python train.py --horizontal_flip=true --objective="flow_matching" --cond_dim=256 --widths=[48, 96, 192] --blocks_per_level=3 --scale_shift_norm=false --attention=true --max_steps=4800 --batch_size=512
Rows from block 10, named by matrix and row number. Rows with one number belong to one channel. Each number is 128 + 24 x the weight over its row's rms, rounded and kept within 0 to 255. All counts start at 0. Numbers have three digits each. After the name is the row's rms in percent of the matrix's.
# convs0: first 3x3 conv (model.decb.0.0.convs.0.weight, 96x192x3x3), inputs 78-83, a 3x3 kernel for each
# convs1: second 3x3 conv (model.decb.0.0.convs.1.weight, 96x96x3x3, transposed), outputs 78-83, a 3x3 kernel for each
convs0.0 093:140115119133132123154173175128142086145146126156170151134134121141154119131138124112117115101116110082093104092106131121121144144151153158139149167145118131130120
convs0.1 105:133149144098158153107150132115120116111135127126139148123142130134140143136125137132151155139138132118099101122133135129124102141104111152150150149144149094084120
convs0.2 105:163118100127104113157148141255201126224177108207156138173159102186174132158154141148149155123133150114119129120149147176188161161172151141140182154126141144120104
convs0.3 112:131151122149140086106125109113143149093123138101117128152137111137130119136140133137103100150116116155108124149142140127127142138174159127137136135127124089115108
convs0.4 095:108108157113126178115134173163165138150133118137105092107134159119116154156140124110124098104123132146156145112128138103114110090100102087114132088092100139131124
convs0.5 092:127133168154133159142149156104117072128141105104130088129123144114118142106097094101111132136143173122144153124103085114111103097133143134120156109105123139146124
convs0.6 108:128148100140167185123140157123127128142156152113110091082119162096136158141158152113113110107094080116114123170145134143107119122116147136109134082076082112125132
convs0.7 106:108102125078106094122138106146163072188214087218221098151135154144150134147164137159147132146135135151150138144140128133144143100131141131129157130128144104077080
convs0.8 109:104094105108110102082101097109121173123132172128133169109123114099147144103134117122135141120119113111097114155146123162148113114104096134123113122132145133132129
convs0.9 092:112097085135124098131111107114131130126143144091114149147124119131127115115116121114111144107117130135139149084079101059079132118108135149146129170158132160166156
convs0.10 101:107107136101099123116108076148145149165138149154130139117137141120122126143127125108131127097121097099140131119136133146141117157147122110133157117130130129134136
convs0.11 094:130138166097092127151144149105106112103124113117127090125090141129096128114112108143142125147141149111137143126125107134127114146147158149103128145128118134105096
convs0.12 101:092127165170164180133123129124118113158154147145139130079124143088106138154145155153148108158136065176155127140140121123114103103099095108113128086099122111122120
convs0.13 103:141124170116139170105126152120152137130126132125139130147172129171160125160140119147144161138148158169172156152161133128126120122116116128134125117130112109122115
convs0.14 091:118117129117141144117145169150149123151154116137136101146158112112127081102172144125150157130148163119127105126149150089116127091107092125136100101129092115147133
convs0.15 117:145142138139145137133132130144097073148129123138108127119123091105115118074064082101113124100106124099112105098133155093150153094156174155180140168172135131112107
convs0.16 099:101119116081109109105156160139110136139108110142112106142157170118141159123111132121152148077112092110109064130184180124148125111126123135123143082088102129114140
convs0.17 093:132112094111113128099127146136146125127124110140114112134127118157151134111141143124121122145113144123139153120131113097109144108094117144144104140135105133132116
convs0.18 091:122126148151172189095127148124112064133139111150150128138118119133144131156155148113121119110111116114102109121122157114126165146135173131122090142108080128114107
convs0.19 124:125128136122131128126126124104105103127129118131122133150148156153157145146127112145151161117137128129138120116109136118141159147154164127131140101128104106120102
convs0.20 094:142134119163155177150145154121097119125133154136128132134098120128114119125117109132141128113123129107127147115132148107121176088115149103093117112099095107109136
convs0.21 099:108123107095135120153132132120120171129127165139129161140125127118087075112113113138121128115116119090111093124122130111096080116109082103130123137147153121154140
convs0.22 092:116114101138113104140132130111113115117123098122137118113137124144126132117096105127149126109136127127133101143135136135136141099091108135116108123115129113099120
convs0.23 090:117107133112097147111111097091096096111134123176148129115123136108133157114134163096116150126148164127143132164145131125135109142130099115128103128160136126135168
convs0.24 107:104115119082084106100117110135150116129128113127121123100108100127114108152110097124140136151169171128134152145155148105120123096095115107114128124098116142129131
convs0.25 094:139103118105114129092121101153132109130146139153148125138146173122115156124130148122118119133129093156142127106124150141152147143130126111131115149156129152160145
convs0.26 099:155153169159166191139125147161133109133124122096102120112097090112091119110095110109109120121149173121149171122157138092100111095094132157133138151133154160128149
convs0.27 100:165145132098111126098119148076111147129083115135101109111137167124155143103131155114129111108131101113139106065074108110108123093107130141116133153134126149113129
convs0.28 096:104142149090153133103142118146142124129131127111140130143140109128128103143142110130136103156122099146114088130154167114147149100143153125138113157152105159133115
convs0.29 098:137136097151152109124118103166153155146148138127145135105132137126146144145157157128122098114117093097114104116126117091113104108135136110107106145129111145159159
convs0.30 101:128135148106148154109139140128129131142138143108108110149111065148123090097099086112142145129148162119126128140132113143138117147130098140126128106116139123117120
convs0.31 102:099150131125144124146146125134106088155117088159118111126125142112105131131129169132116116141120138143140132109097104132118088161139137162182162118131155112122140
convs0.32 106:120107109070080089107106104104095122089083131113124158122123115145138136147134126121152136163173186106136120158188169119135121144134132138130103130127120126107109
convs0.33 120:131132138158149139153138141123116113149137132138130120070071043113116103089105099116122113106133109099106113172163135138146129154167144159158133169162140142122118
convs0.34 102:122129104109134104079108097109142134100142114136156131097134098092109095129118111154158151155175190132125147128146135112168155137135102125114119097106121106102131
convs0.35 090:114128122131126109133124109126135148134135154153129138103131110131146117122125128154137137145113113146126134101122109124106090132141123122124123114088112123116123
convs0.36 091:135134118164194180125139127131112115157130116139102112106155126120153113096123101143156130111127110128124146098100083109124104140141108128093094097091094105095115
convs0.37 101:127138135137151170151137139127107117176153133117141122127160151099135151099111135117102133104100119110114121091108111114116136126129130127162115113121084107113090
convs0.38 092:140136128108140168091091127118118124126136117121111103141112099151162146111151158108130120103107088115110073147127110118116094119165128134108078136130118115147144
convs0.39 092:124136142131151153113127128133144129118116110109105100065119128128145133106143122144115115137119121122107095118149141123130139119108132116137121149182156109139126
convs0.40 097:127143126161173173098105111134159147148173144136152155113144095106121109113123147122109109126124126119114123132125117116136114119124074124122108125129107106114114
convs0.41 108:106128115074096107094120113135146117142139134112124136115134118128134136144141117114106101117128099117128124136151151110096087105093095133126119118097092140131091
convs0.42 091:160159152134136131120104099127146127122159143123131104098107117134140142108137126147113098120112101123137131153135097143119109101147158124126128141141132116139123
convs0.43 118:149154180141134122134114139111111116094080118100083132101114129114109127129129153178163137169177140167157129117140144107128123132133117101114122143129146159156162
convs0.44 094:147133115071095073089115124210203151148134092116140113135132109153183156120167148124120140104100097084078088094119097077118113066087094123094124167164147141124127
convs0.45 105:152129135157163173107102114169135092163136091129108078129125102120142115117122097118106118108104115142158156142148139173188177136151153130139129142132137127123126
convs0.46 110:135137145148152167139146155135146124159201157217255197120144128096148144104139158134127131140142151108098117152166134103140108112104094112101114122130138125124129
convs0.47 101:131122125216198172083085089123127101145144135122114109105101128120122144144138132167153127107112119126119115089111110065093101078097101146137123139131126119114114
convs0.48 091:119133125135127115120105112143131088125114087138113090126114076145120102151155161119122138129132126149133129131107089118100098120124107103117122076112117118135149
convs0.49 092:154127124151145129125151153151155179146142151122124115116128098140143147095132107150134126109122112129124110160152117117144110123145133123121120139116101124127112
convs0.50 093:117138162091111134080081108130141119138148139126156157118144124127118117128135101122119123129116135121117126151139106135106093104103098125158168101122143125119111
convs0.51 100:109122125113120134155143146105102134081106145093106134129131130110140155131161176119109097118122133108115137140141142121124128112130130128131124111111113158171139
convs0.52 099:120133131134155130149142125107107099124143153149151166139131082123125100114115104124137149118117118131110126149176186118151151102112120126121131099098109118124123
convs0.53 106:147157137135115105131113103154159130138132130144144166147154114124114083142132109093088088116130152122166181144160153128133137106100120137133112117134123107126133
convs1.0 080:162162160090111147114128110145116107115137126088120134166167124162153121142153173084079073146125121129109127166131131130111087117104096147153135139111098123134111
convs1.1 108:139140106101097152129121108097126113105156160092127123149131140151111131147145151134136137114163145130114140134115119123098104148082122097139140133114107150132118
convs1.2 090:108086082137123110192127139170161179154116108105092145167158123165128138158127166147139118140132103142129105122093139119121128112129122132100097142174130107162181
convs1.3 124:115133130140157142186119102120107100130089124144087127149118151160120108098095115120136116142086135117161144098101109086159131095127137122119144146123117123113112
convs1.4 095:091117149098117178141148140180166142109164105144134090097119137138110126130173139164136157114105112147111115121144120178145134129097171151112134158137136117163154
convs1.5 091:128138134137134115117098151131138133166057103086117137138117141084118177094110138132114113082111137100139152130134142160165114126135098109134136097179199113112149
convs1.6 111:139112174161197135137130117130163129128110102131192174143116128065121139151141139141162143089093124125121145141136147109086144125109114115128102164168130098114111
convs1.7 109:149128086150134092116115132089115107121132121142124119093104129073113142153156145095099115106089087110112114126080099136104119139118115164182127119157136112102113
convs1.8 089:106083137107113134121154152154116152143183130116106150134152140115141199117118171130130112106118135106090095156185142145149188133123158115150128148101121094128083
convs1.9 095:140121126121130152117149122125113069150123132137159113140148104147128119170127134146111114135108144155150155144149113147116107147102083109134156111129091173136091
convs1.10 100:163113088130132103109073137116157171144163116090068105124068114109112153140136131091098137121133122127114142129145168115150145148152155134109146111168146132130128
convs1.11 094:148135146110113161127143140093115138158170161124124146156108142117155161104096137128108117142181176132135110107144114074087127121092107127135101132110123139138156
convs1.12 088:138119107151127126126160169150151118098145088102102143096088132141131139111118151101105114120112075162182103089084111130123115133126145085111150136133102128128114
convs1.13 131:116156139131145098147121088078104089112126135157152146115176152107162123140103123117133103139126127140177176135132109119124120105137117108115149101092114121101126
convs1.14 100:131159164100168161147131115117134125154078128142117134118101096113182156126106108125157138135146104100131119130133096180150123140086149132143093135152134102147162
convs1.15 064:106112123179167147116134186112128120098143114124187128145121108123174095185177122130156182120147154157146127135115123150150148124144111120141101109134153136127135
convs1.16 096:133132142036106118122128164119155123134168133175138120125163148109056109100118114123153141102078113107113116115106144115136149118090095130123137125183172154150126
convs1.17 104:112140139125160119127139145140133100095066122120137157140156158127131107090123132136155127137109110128144160105122112114191151095121115126169158108109140090094120
convs1.18 090:120089172146151144133127114113130099140092072124073115146121136119171141135127101121160135113133155125128141150123094147121114131129155117134113138138093125153107
convs1.19 127:129079136108115121094139132139096134135069117128094108118171087109154112094147121124150144123171150090142156125139114091174088109185103119143110128114132138120114
convs1.20 094:144113172159092100144115107131139097114130111145107122120131126141135088149133130128133141119096099157142122097095071146112139113117105103131141131129163063104105
convs1.21 091:120123107048076116088076134124134128123178139146128124097107123109095155103140143140123124127097113132091106097142151079102132121108098135108107146157139119119144
convs1.22 096:107161131133145127110139100114125129107097132102085113142141148166134096146115122120103101148146158148153109140117116122184149153155133102148099129129179161134130
convs1.23 096:166121122104153117121163123097114117147153131148121130117123107138148110147125151125127132158146145141112146111120159158123126127105110100154140099130107121140105
convs1.24 105:117151160125126120146135099165169145135141113119103091183138136122116120152134168112103092118115124168136106105158201149146105124105146153199168114071124140164142
convs1.25 104:137150157137121116110082105145152097139109078129131112126132126124159137108099107133137113121136102141146127135144164130189170114137113150130118125143104138117143
convs1.26 094:120120130075134178123155140098156124165182091131108114150100125089169163147136174128155135121107127104117158136132092097140119120133107144123138171151110115124162
convs1.27 099:089111137106145118174173163143177153145125078112118143149120125126123179151077095127140155112124106118085108088091099132136143124155110136110125136158103140148170
convs1.28 091:099125139104120133133090116125113144101099176113144157109120095142162100167187127109114100089095116152167159104116152102122128125136164140147143079108090140157166
convs1.29 103:135145118109170153140140154144134098168176153174134128135116118105131126163135154106099123055057135157141150093111167132128118160128097156150124154130113133132115
convs1.30 096:114094144147181114171177178102132130098110104075109136126128132111133146095106114128117124144094141105131096147129143120146148141173143134125137141203154086093137
convs1.31 094:111133106145158123111113120099122129154122107144113108124145139118086096132145136130124111174094083142126100121141172126167125097122171125145148086130157110139151
convs1.32 090:113148132092120129135146112171165160184135151115136163109129169130132128129163176121081145131126120111132105121135145139153183126118120124148143121173147138184156
convs1.33 058:150155124175162126131169135136163145142198124158167126126089106129119146142153148167169149134154148134131163126134154148169166147124155099140123165180148107145148
convs1.34 108:113125119145091094126105118124158150149089127118133127098102074095152087087116120146141137119101123121083124099106114123133150137086092140158140126134155117124123
convs1.35 100:127146129114140131116093112094101119090109200106108144133122121139128124110134126150162098121142139120126115109069116165198138122126084105156154134136091124125111
convs1.36 092:134129092164133113126114132107118128119136148133132143162148108137152184138105131104107114183163131121080095137113132163121104134137099131120115113133123141156129
convs1.37 084:112143137155141152184134127105150165114159149128149146114154113105101093129102121121167201082136123128129122112145132108114130114134128131127147151151165168143133
convs1.38 104:142088103079118110118103115158147094130174127152122124110130129107159161148134140133126106099114122123127138158108146143110074100115132129152111129127077135135139
convs1.39 100:143116123141093130109119138104153168063128126108136172143100094174152145154138140109134110161209118133135138116116092169124115129112127085112122152108095181143127
convs1.40 096:169168141162116135113096113141092127158125134152141127125141120129152128105151120122111134116116133141124121119195160080090136103111112110121107115129108130138117
convs1.41 091:133126128126115086126117126081125147100139127175130149155130097138105081169142114143134084106145128115146126117116103130145111136167149094122123126120155129122127
convs1.42 096:100135105150150116133123111144090063127107121093147170133141100134146148153123141104145137108072116157108114141083113149108127118136099127164128088119107165142125
convs1.43 143:132123146125120201079178127122136143126107120088125138160149141121148150135141125097102102107133071140101114161134137133114129116097094134133171083132115136141135
convs1.44 087:144131135088133138118120156144136155097155160173168147117137102191166114132121100100127161113140172126126174121125146086101094159138073130116135121120067134150133
convs1.45 085:154158122170161129142175121125107146140179141134146103136174084083130109130101117173139148154156134147122116103125155095093125107161168130164096117080113120126137
convs1.46 087:130183148138146156156151119154118119137117117135141140111136124129134141140115133130128130120121178098122124108124164124104152121112118125142166075072103090079108
convs1.47 090:085106120180181178147151155134117113171141092140165126120131092121139147134154133112120118148104137131125126110102160119078136106121116131156149037040117122086088
convs1.48 106:088098128116090114156147124134155160181173132140147111105113127141144118114107144127122125084128104113147140141169135115081139114127108126104130126151174123144110
convs1.49 092:139140123098155132093115131131119140105118110119105130132135066134108058162152133151148138136098101169166184133172146095102107093162139103091118133143140163105139
convs1.50 113:098067112143113082090114112149129144189132112115115127143126122069114132134133091117105125122164175120099144117113104146119155111095078114139124174153104154146161
convs1.51 097:109142095110106103170139149107100145167118109127130145142116114175139075145148109166141135088145121102168157159148135126095125109141129131133119088086109143146117
convs1.52 099:138092157132121158118065128143147156136156148185136147149125121170148128110118100150137124107117121136143129118120140120120106129109103154138133124162148142150131
convs1.53 096:129115117089067084137138090130101118112121137122106117136145130108111121108120119134122148115131128097106115097099139117119139113113106130145163087110105132090096