{"dataset": "retinal OCT scans (Kermany 2017)", "horizontal_flip": true, "conditioning": "class", "cond_dim": 256, "targets": ["finding"], "num_classes": 4, "logit_normal_time": true, "optimizer": "normuon", "momentum": 0.95, "adamw_lr_other_params": 0.0024, "max_steps": 4800, "lr_schedule": "wsd", "weight_decay": 0.03, "adamw_weight_decay_other_params": 0.05}
Rows from block 4 of a small class-conditioned image flow-matching model, named by matrix and row number. Rows with one number belong to one channel. Each number is 500 + 25 x the weight over its row's rms, rounded and kept within 0 to 999. All counts start at 0. Numbers have three digits each. After the name is the row's rms in percent of the matrix's.
After each channel's rows are labels from the 100 images, of 14848 (inputs lightly noised), where the channel reaches its highest value: "top examples" is what is common among them; "place" is the part of the image that holds the peak. Only what is clearly more common there than usual is listed. The data: retinal OCT scans (Kermany 2017). In brackets: how many of the 100.
# convs0: first 3x3 conv (model.enc.1.1.convs.0.weight, 96x96x3x3, each kernel summed), inputs 0-95
# convs1: second 3x3 conv (model.enc.1.1.convs.1.weight, 96x96x3x3, transposed, each kernel summed), outputs 0-95

convs0.35 091:537486466514494502486505527475513538514490495533507488492505502510497493548459507490460525494538519464477485474505518488470564538523507494488504497440518466445509520503500488464494518463474506532519465453475494500535445510487500516504485526560483466537527506511502495470478474498511510488
convs1.35 080:475539525488506500496507513492518479503529493494493503539485500502469540444451480504483548561512528499451444504470450503518486528536518516463512519507518529495528509519458509505522532474520510516494521507489517495465516494548520463495551488500467487491498445503484507502521483529478489508
top examples: finding: choroidal neovascularization (63); finding: diabetic macular edema (32)
place: middle right (55); top right (31)

convs0.31 094:497500470498515524544500465492525505503493543543490527502512498476512535477511510538503503458502491500479491490493480512493553495493505543521479516492463489482486529487527523456489548504484490508477505462538525503491509503503545494516475537500508486524536525521563489496505596457515520501
convs1.31 079:490506518488471472466533511467485468492497448504501484524487495521529532501513482506534522514515507484477516529514538488506461487461521467503535547505559462500495480508487482544489499510533485496524520502487473484548503512522495516485556506526520517519468511483480574453535488519535512498
top examples: finding: diabetic macular edema (46)
place: middle left (41)

convs0.73 106:533532504471474466467467473548545483486502491483480496497496503530490453525479510500487508491529589507499513519517513526493530541495498511493474516479503513462500520508502484444499518515493440505540491485473472471544514507505536522470489498508503473512519507530480464492483522445507502482
convs1.73 092:531519491493510491499505497458538459487517503446496493505524467508531540488494479555483557511468470517511484470455500471480470496488520553544552465503483516500502522514465489459478514551493489493512504521489491519458463496524528462494480526499537521472483506505516490504526513532497514498
top examples: finding: diabetic macular edema (78)
place: middle left (55)

convs0.7 104:465503505490471485485516521520502508538489503491493493513505556498490480506568518524474485484479512487507473497466454456527486495521566493494472506507509515503509485486497516450519522508495569511473588520494500553517492494483468506503473481497514501513479516470523527475461483513499477502
convs1.7 123:442501516509504473504511471508459534478497504488457511465485484488484509501453493489534450455555479462526504504518529538479492533505485512492488543513497484546510524456485492485449499482543464504516474480512500467468524496510518474490504512475480515511543530523478482494508515459491456493
top examples: finding: normal (80)
place: middle right (53)

convs0.60 107:519500477502502511475532546497545506514502489454481483508478521499507496504448489519501510521472499472512508544510476511468492502480491495520478499499468494513476531464494465595539511485507504519541460457493510502487465514521467511478543483505456506460472499485498470512525520444506488477
convs1.60 115:491493517467516474495473503513480547502488515515517521477459483458484458490476470451537519504514498506475522458505496439525491513505529511499495519475499508507460513488515479518469422499538507505487532496481528491451522531469527493505500466471494512465535506476474475516469486492473455527
top examples: finding: normal (89)
place: top right (57)

convs0.89 088:489481489480512482470491516494551501547459505518477466488477496515502506502526514477475500505540500467457520476519493516491508506496532492510513493514497487536507481463497472462535506516519531540513557485450481481521511470468510492487513553504466468453512525466498444519516517446532476477
convs1.89 126:527518501453501483495511481507467483443507494492571505485487501481484480484471523533495525545501491506524521483529511495478475461488455500521528507495473519480511470525520497517460467483471462458482497538533534508446473534510470528506491450483515496479509470493496483503460503532469510522
top examples: finding: choroidal neovascularization (64)
place: middle left (49)

convs0.38 092:478470487484491517466491520490501474518466503524491484504505492481504506524493452517485503487505506476497528550492483504431448477448498522469488492509470472483502545533514504482485562497550521515489524500488483532527461505506518533477534471498476539457509482496454489516531472488543487485
convs1.38 090:526492490511514527468510498538511506544514507523477507539494495505516486500533524496524532502531491510460521459505500490540527510497498452529498502516475511532477517465504462464542475532463527509535516477525520527512523467480520505548544553476504443510496540508511461524486512466522523503
top examples: finding: diabetic macular edema (51)
place: top right (58); bottom right (28)

convs0.87 097:491477503502460483501432444486495450522494494477481475558538525499538478474544502523471506497516502487509492498544483531472484473453529518486509498500517488476494523501489505495466502520492477516518550492493433505498531494472468511471479534489533489505508488508521510471514502461519543517
convs1.87 109:512510501461495478493479474544487509434492512544482492446528450507448505489530487491484469479489512522505489442466534498521511452478478469474513497515486508534489471491504496473478481485485501456502471500534477525517520507496488485548510524486459460501489499490477511476448476491503468503
top examples: finding: normal (95)
place: middle left (51)

convs0.63 102:537517492494492450528483483456491491516492486515518514477520517467491493538501520485486531494455495486499507474487559496498481515559452503471538540487470549475489539550474493513502462472491478516516468498481515515506484499535501561515485530500501509494482509545501463515480513486545492513
convs1.63 099:487512514548536514486505517500495539479476461497455472508515530488528536510517501474543494510505489456500526488486463504476454494482476481495462501469516484487481542484538501525482524474524511528454435505522484523473459466529497541491515477520507486514485472464500548496460516495502498471
top examples: finding: choroidal neovascularization (61); finding: diabetic macular edema (35)
place: middle right (49)

convs0.81 137:515500526513513500505467494474527492474489497509495515527499473559524524506426498472473510487492476483458481467480515499502532471479444517519503496523526574531486514483519488478502462490481443500525504490520509519500507521526492477480498510532511550499486528503484458480542526455489502526
convs1.81 094:493491488496504514456511537482509533551507488504489509486484523485488505484594484560510522480477517494469489527534498528488513507498539461478499505499505475497516499533498483519518528510529547533483493495474474502519487501467505511525506514525525450529483517507550506516475456549511512453
top examples: finding: choroidal neovascularization (69)
place: middle left (51); centre (28)

convs0.86 091:488484472523523473485472523448512487492535520492486457498494445495514464534528478486475511492526470466477511521507492532524476513492519505499486486495502500510512494485458474400535511531538549503534478473509518506499500495473497512493471483545458501524517510515491462518510475480538509492
convs1.86 131:493464497445489481511497471506484491494495435497478521495535497479486505448486519483533508531469519545548507438499528484519523518499488486495506486503526471467492475497488506524439458480471511521440537506500479477481491484529518499521513497508521482522458477473485482504508491510457532527
top examples: finding: normal (99)
place: centre (73)

convs0.93 084:503497500475471552464459502499492482472511514468519458492479506503541490507483478483489475498507523484514496514497512503484494501485494501462464498489508529485457493498540474466476488451505543528506458512509523516563500527473483497536536523504482458456516538475484447474542496463492522459
convs1.93 092:458516492501547481488487483501489483539513450503490494561462483487498491513480495497529505463492523496463498510497480515533499468526491467540518509438487491530520479527484488535520488483474480496488497456519500482464470490488533474470524528556543552493480515518512512492497492521546542505
top examples: finding: diabetic macular edema (42)
place: middle right (32)

convs0.23 087:494513493522477522508506511481526483514459453479520487512503507462500461472513495485474465464558479473552526526502507536488502478548502531485473536507516516477516490526491524432500526524499505510526541509512548522517448495538505503525482482488469502519487489514463449496511480507493522468
convs1.23 097:474508474496531510492481469487471464483513497491503456415475516493529511491523486518482500523496529472525469481491549515493489478458506523516480466499542524508471511480520452497515471514482479457552496486491494519486479513467492484484457507519516458470496484481514496445461476508500480539
top examples: finding: choroidal neovascularization (66)
place: middle right (37)

convs0.45 108:466523472505475511480524496538529479509463483495550475521506520457500497528531537526479484496517514478454510498502504495511469500531504529422491488487470447462535491498499489475503551465477507532491522514511519538514482501542536507497512507488479534448488498516451480511515487476484514505
convs1.45 111:494458477511498533544492534492531499527478519505517540491483484498521464540492489449511501497517528493501491523507429516528522494530469478530488474493484470527497466514465500490459448508482499470506500498512517476521519504449463474534490462464463486464530523475530476495521489525499486473
top examples: finding: choroidal neovascularization (63)
place: middle right (31)

convs0.36 107:490506485493453516478494516501489470522473492495471509489513466516517518510470479499492523514557495495502505512546517499476454541484445520466499498466539479494560518489518505498477524450486432495513466473487510455536511499470492464493504477491523525501533500494547514481522458471497527494
convs1.36 114:493523517507536508486530477536491510533505532514506505501548497486504496501519524498462490490463514528502467527478505485517520495581534514516534513496491545517467491530510533489558475501499500521525543491493500507476461509514514511523509501507437485460500492516448485514462552481517481535
top examples: finding: choroidal neovascularization (61)
place: bottom centre (60)

convs0.47 106:483555503503505491445513515472490475510524479527501541463541493509471540489470490496476504502501520473477530465507497520484478489473498475494510459484506555517509504529500495494488490495475500503512495479501504446473524495517559446486490522518488498450520581513532479531505542499478495502
convs1.47 081:529472525463493507516495511490532487517488520526482464490501513513533482531447470511504515496471500485481478500485493499489506506507512490524508525466521461475527441475508511503467476525507481494508499537476475509541470539479485584526499475484516531548493446513445522507507510508468529475
top examples: finding: diabetic macular edema (45)
place: top right (40)

convs0.59 089:564500468500542501464481485512468488502490482525525533500501510543491503524477509488529496519487472500509516540443524484473516545460470529493509513494516481504494503503514477541492490543530489482536478494501468503511523483526500516512540477544531508428482505508443484511482467472466505504
convs1.59 076:541493508498471522500480510456560501445509526526465512465494519470512499478522465517487538519523506494515500477527448480488508520485487469501490537502510531470508509475504450484525532509500498482499457543458505502471489534519517502457477493477518492537488485501546500531446506546508491488
top examples: finding: choroidal neovascularization (83)
place: centre (50)

convs0.76 104:490517498498509462558495529508513454494526498461486501505484504532511472469528450508523500539476483501434480494503518522512496466522559509514521486528525526536537505510511484409496537490518542502514522495478510494513494513456510509497516503488529533495522507504524522492512508451517504493
convs1.76 082:539487552536509533445512453497545540515517525495524533480523502523505511513522503516489499475531548499502517530508473531492508512530481460515534493473513505502487520517491506490567460523509504518522506559545503517479508503515516494502469536494511501473520537512481435494513486517507508520
top examples: finding: normal (89)
place: middle left (33)

convs0.75 089:504500483519495484459542490485483507470477557485465499483471488493516543490432491572464492506515533496514480467541515487480487516482512508495510481477512456532494535457472541478500512495464472509492497545489507517490490469483516499501485494513477533497467470486473514519525507468441488511
convs1.75 089:465519526503492513487493513492476535495494494552501515495498475486488499493533486458479422437513522496492482511483497516511498468476511502487496469506501534462492514538436514510493505487550492499495508511533490508490527521545455519511531553480469454506487492495497534463527487491472516547
top examples: finding: normal (99)
place: middle left (63)

convs0.16 092:508514475497491540550495500484482510528469530526529499510513498463515518477527533467514468488541495542510491539443506509537484497498518502530522490497507491496515511510487537523482502443497486476472518565464532466486498519463510468481494494491501507542506500480480530529496527520460562480
convs1.16 079:440498510525500450517505488516476476467519470495494498474511503501511497473493480510478485510502487497516521488517507477468499553491444507423530463539497488492483515479524514483527523483490513468495485484493487512499478494484488545514546468512530490528536490429504488461506529455528471509
top examples: finding: choroidal neovascularization (62)
place: bottom right (75)

convs0.95 101:527482451477504466520544515480518469542514516495480489480470511496484500521527485529487494475492468464480482501481528518511530511478483490473468503469518515479536502471506470540521509471484458535515552483447473539511472486477447477502551545535491469514481530478500507491521477483485504493
convs1.95 115:457498519503469483500491528529506535476444489512526521489460472500498471485500507486532523472513497480490555476483485480513483459474484510525462463489456493483456466475473466538485455456481495482479516475496519503481539487506496487506489448475524487511488550456486482475474479494489478527
top examples: finding: normal (96)
place: centre (65)

convs0.62 114:481484469485553483478524523504528549513504502522505483519521482488517497490498520515503501523529484507539493495469503472536547528547520493485489523498489463490519491495514520601514502499515471497504510519505534473475520487555484491482484431529490517514485452525452508486504494495485491484
convs1.62 108:513501457567501497496451532526473514479521518494501510457525501491472474485496493442463433483468501487492505500514499503474480522468482533512484485490477506480506502478504529483469465480472531493454532491477478504479520505437536522474505498496463463538505476513516511521491521469497474476
top examples: finding: normal (78)
place: bottom left (54); bottom right (44)

convs0.83 096:519503532478508522518526465489520479478499488512515507486469530487518512488537527538467524493511537496495500481505479514506491462462474515501501478536509572492503473466482470453457485499525522485471500533540547515489480470456470504452512477511525511498490500460494548477486485559513494504
convs1.83 084:540473501469511497486495522503524484517504459486535494477512501499498469512549472533484512471507514498451476515476498531541500516512550488522506515508563485494509498536513504507495485502461530543559496450492473498498502495511513516522503522500493476483461548507507419537495485529492529518
top examples: finding: normal (85)
place: middle right (54)

convs0.37 102:511512519468485533493488486516508505475478494510511516535497480536502472489478558486526512516532538464476553552499496501526525505504450488495484510492512501531482497475500491470562528496516465502495498418507508470481519469506514506519499451544503522520502484496439509495470474471500513480
convs1.37 099:520478518548505474511519522453500490513494473481523505456507470480510516507518456520465476474507454478504483523443553529528521483501530520515497516501494500478490504518453509521489513536518488485511477541499497477503485519531510521493440580492474492470483483505505478544506524501523464499
top examples: finding: choroidal neovascularization (66)
place: middle left (48); centre (32)

convs0.42 108:548507443490501507485482488480462476518491528484479460489474497515471494541442503490508528513522542488506500532508517567504456546533437503485524486497515542495492486481509496509490486455503471483535484476476485453518516499500483508496482468476515499477476522477455517510535492479475502505
convs1.42 102:480479498481489482471483495503512482448510492476524540496495492520500511458488499507493510524472488501527503493468546424442442474484501483512499521522496473479524542487506500489518489494494468519491494483480521499503460551507501533457521469524479489483492462494468462498446482489507439487
top examples: finding: choroidal neovascularization (74)
place: middle left (83)

convs0.88 105:488493466468534493450527483533537522480491512490511504493489505492498518494520473455502532505514502514491490477508481465439500453452498509507492473507515486509526485520507495513509481508485565509526531525500448501534463516477460476489513448478458505498493539466500469505525501538489488559
convs1.88 119:478494513493509471581511516479437506510506527479512462492486484519516460500520534508493469509530499503479512475500553472502469510513518523488540513535469520512490482458498512473494495485484523491499527502498506526483497481475481518498447499475484501543527464501490487475428545471517482463
top examples: finding: drusen (46)
place: bottom left (58); bottom right (29)

convs0.14 095:535485490497475511491502475476465537512453490518541493485482525467490511513510527497484515501508513478517490453544503558490526426488521508544528488475482521522509493486474478482512450477504527514543501508454485508502469493460487557508498514457479480499472508464527479472509497465507510518
convs1.14 101:504489474537468526516516504487529455457522517454469461524492508556531567504487510503525469512500455480515560515497470513499516513544498508492518546531541483512494519497471530532526499506510496479486511515510491485474511499486440512508477501543525483508494495540507510494503550502476488492
top examples: finding: choroidal neovascularization (60)
place: middle right (77)

convs0.6 115:516468500480466513487470482484521503476484480532509522508527479485497491473441497454494488495503487530511526511518517503496528500590456500537477557471488445509519522544499513496494458514489440489495484462506501460505493501531506527501500489529477493498497515550523505479485499518507527477
convs1.6 111:488505487553498508485550526547477477520506470494515469449476496498499496472516505487510540498509494440467486503465489512475462478464499486479526476472499523485473491531486518527485506464494447522491476529518504487489503471533498519453485502516478504439502481481484471532482567493522503503
top examples: finding: choroidal neovascularization (70)
place: middle right (42)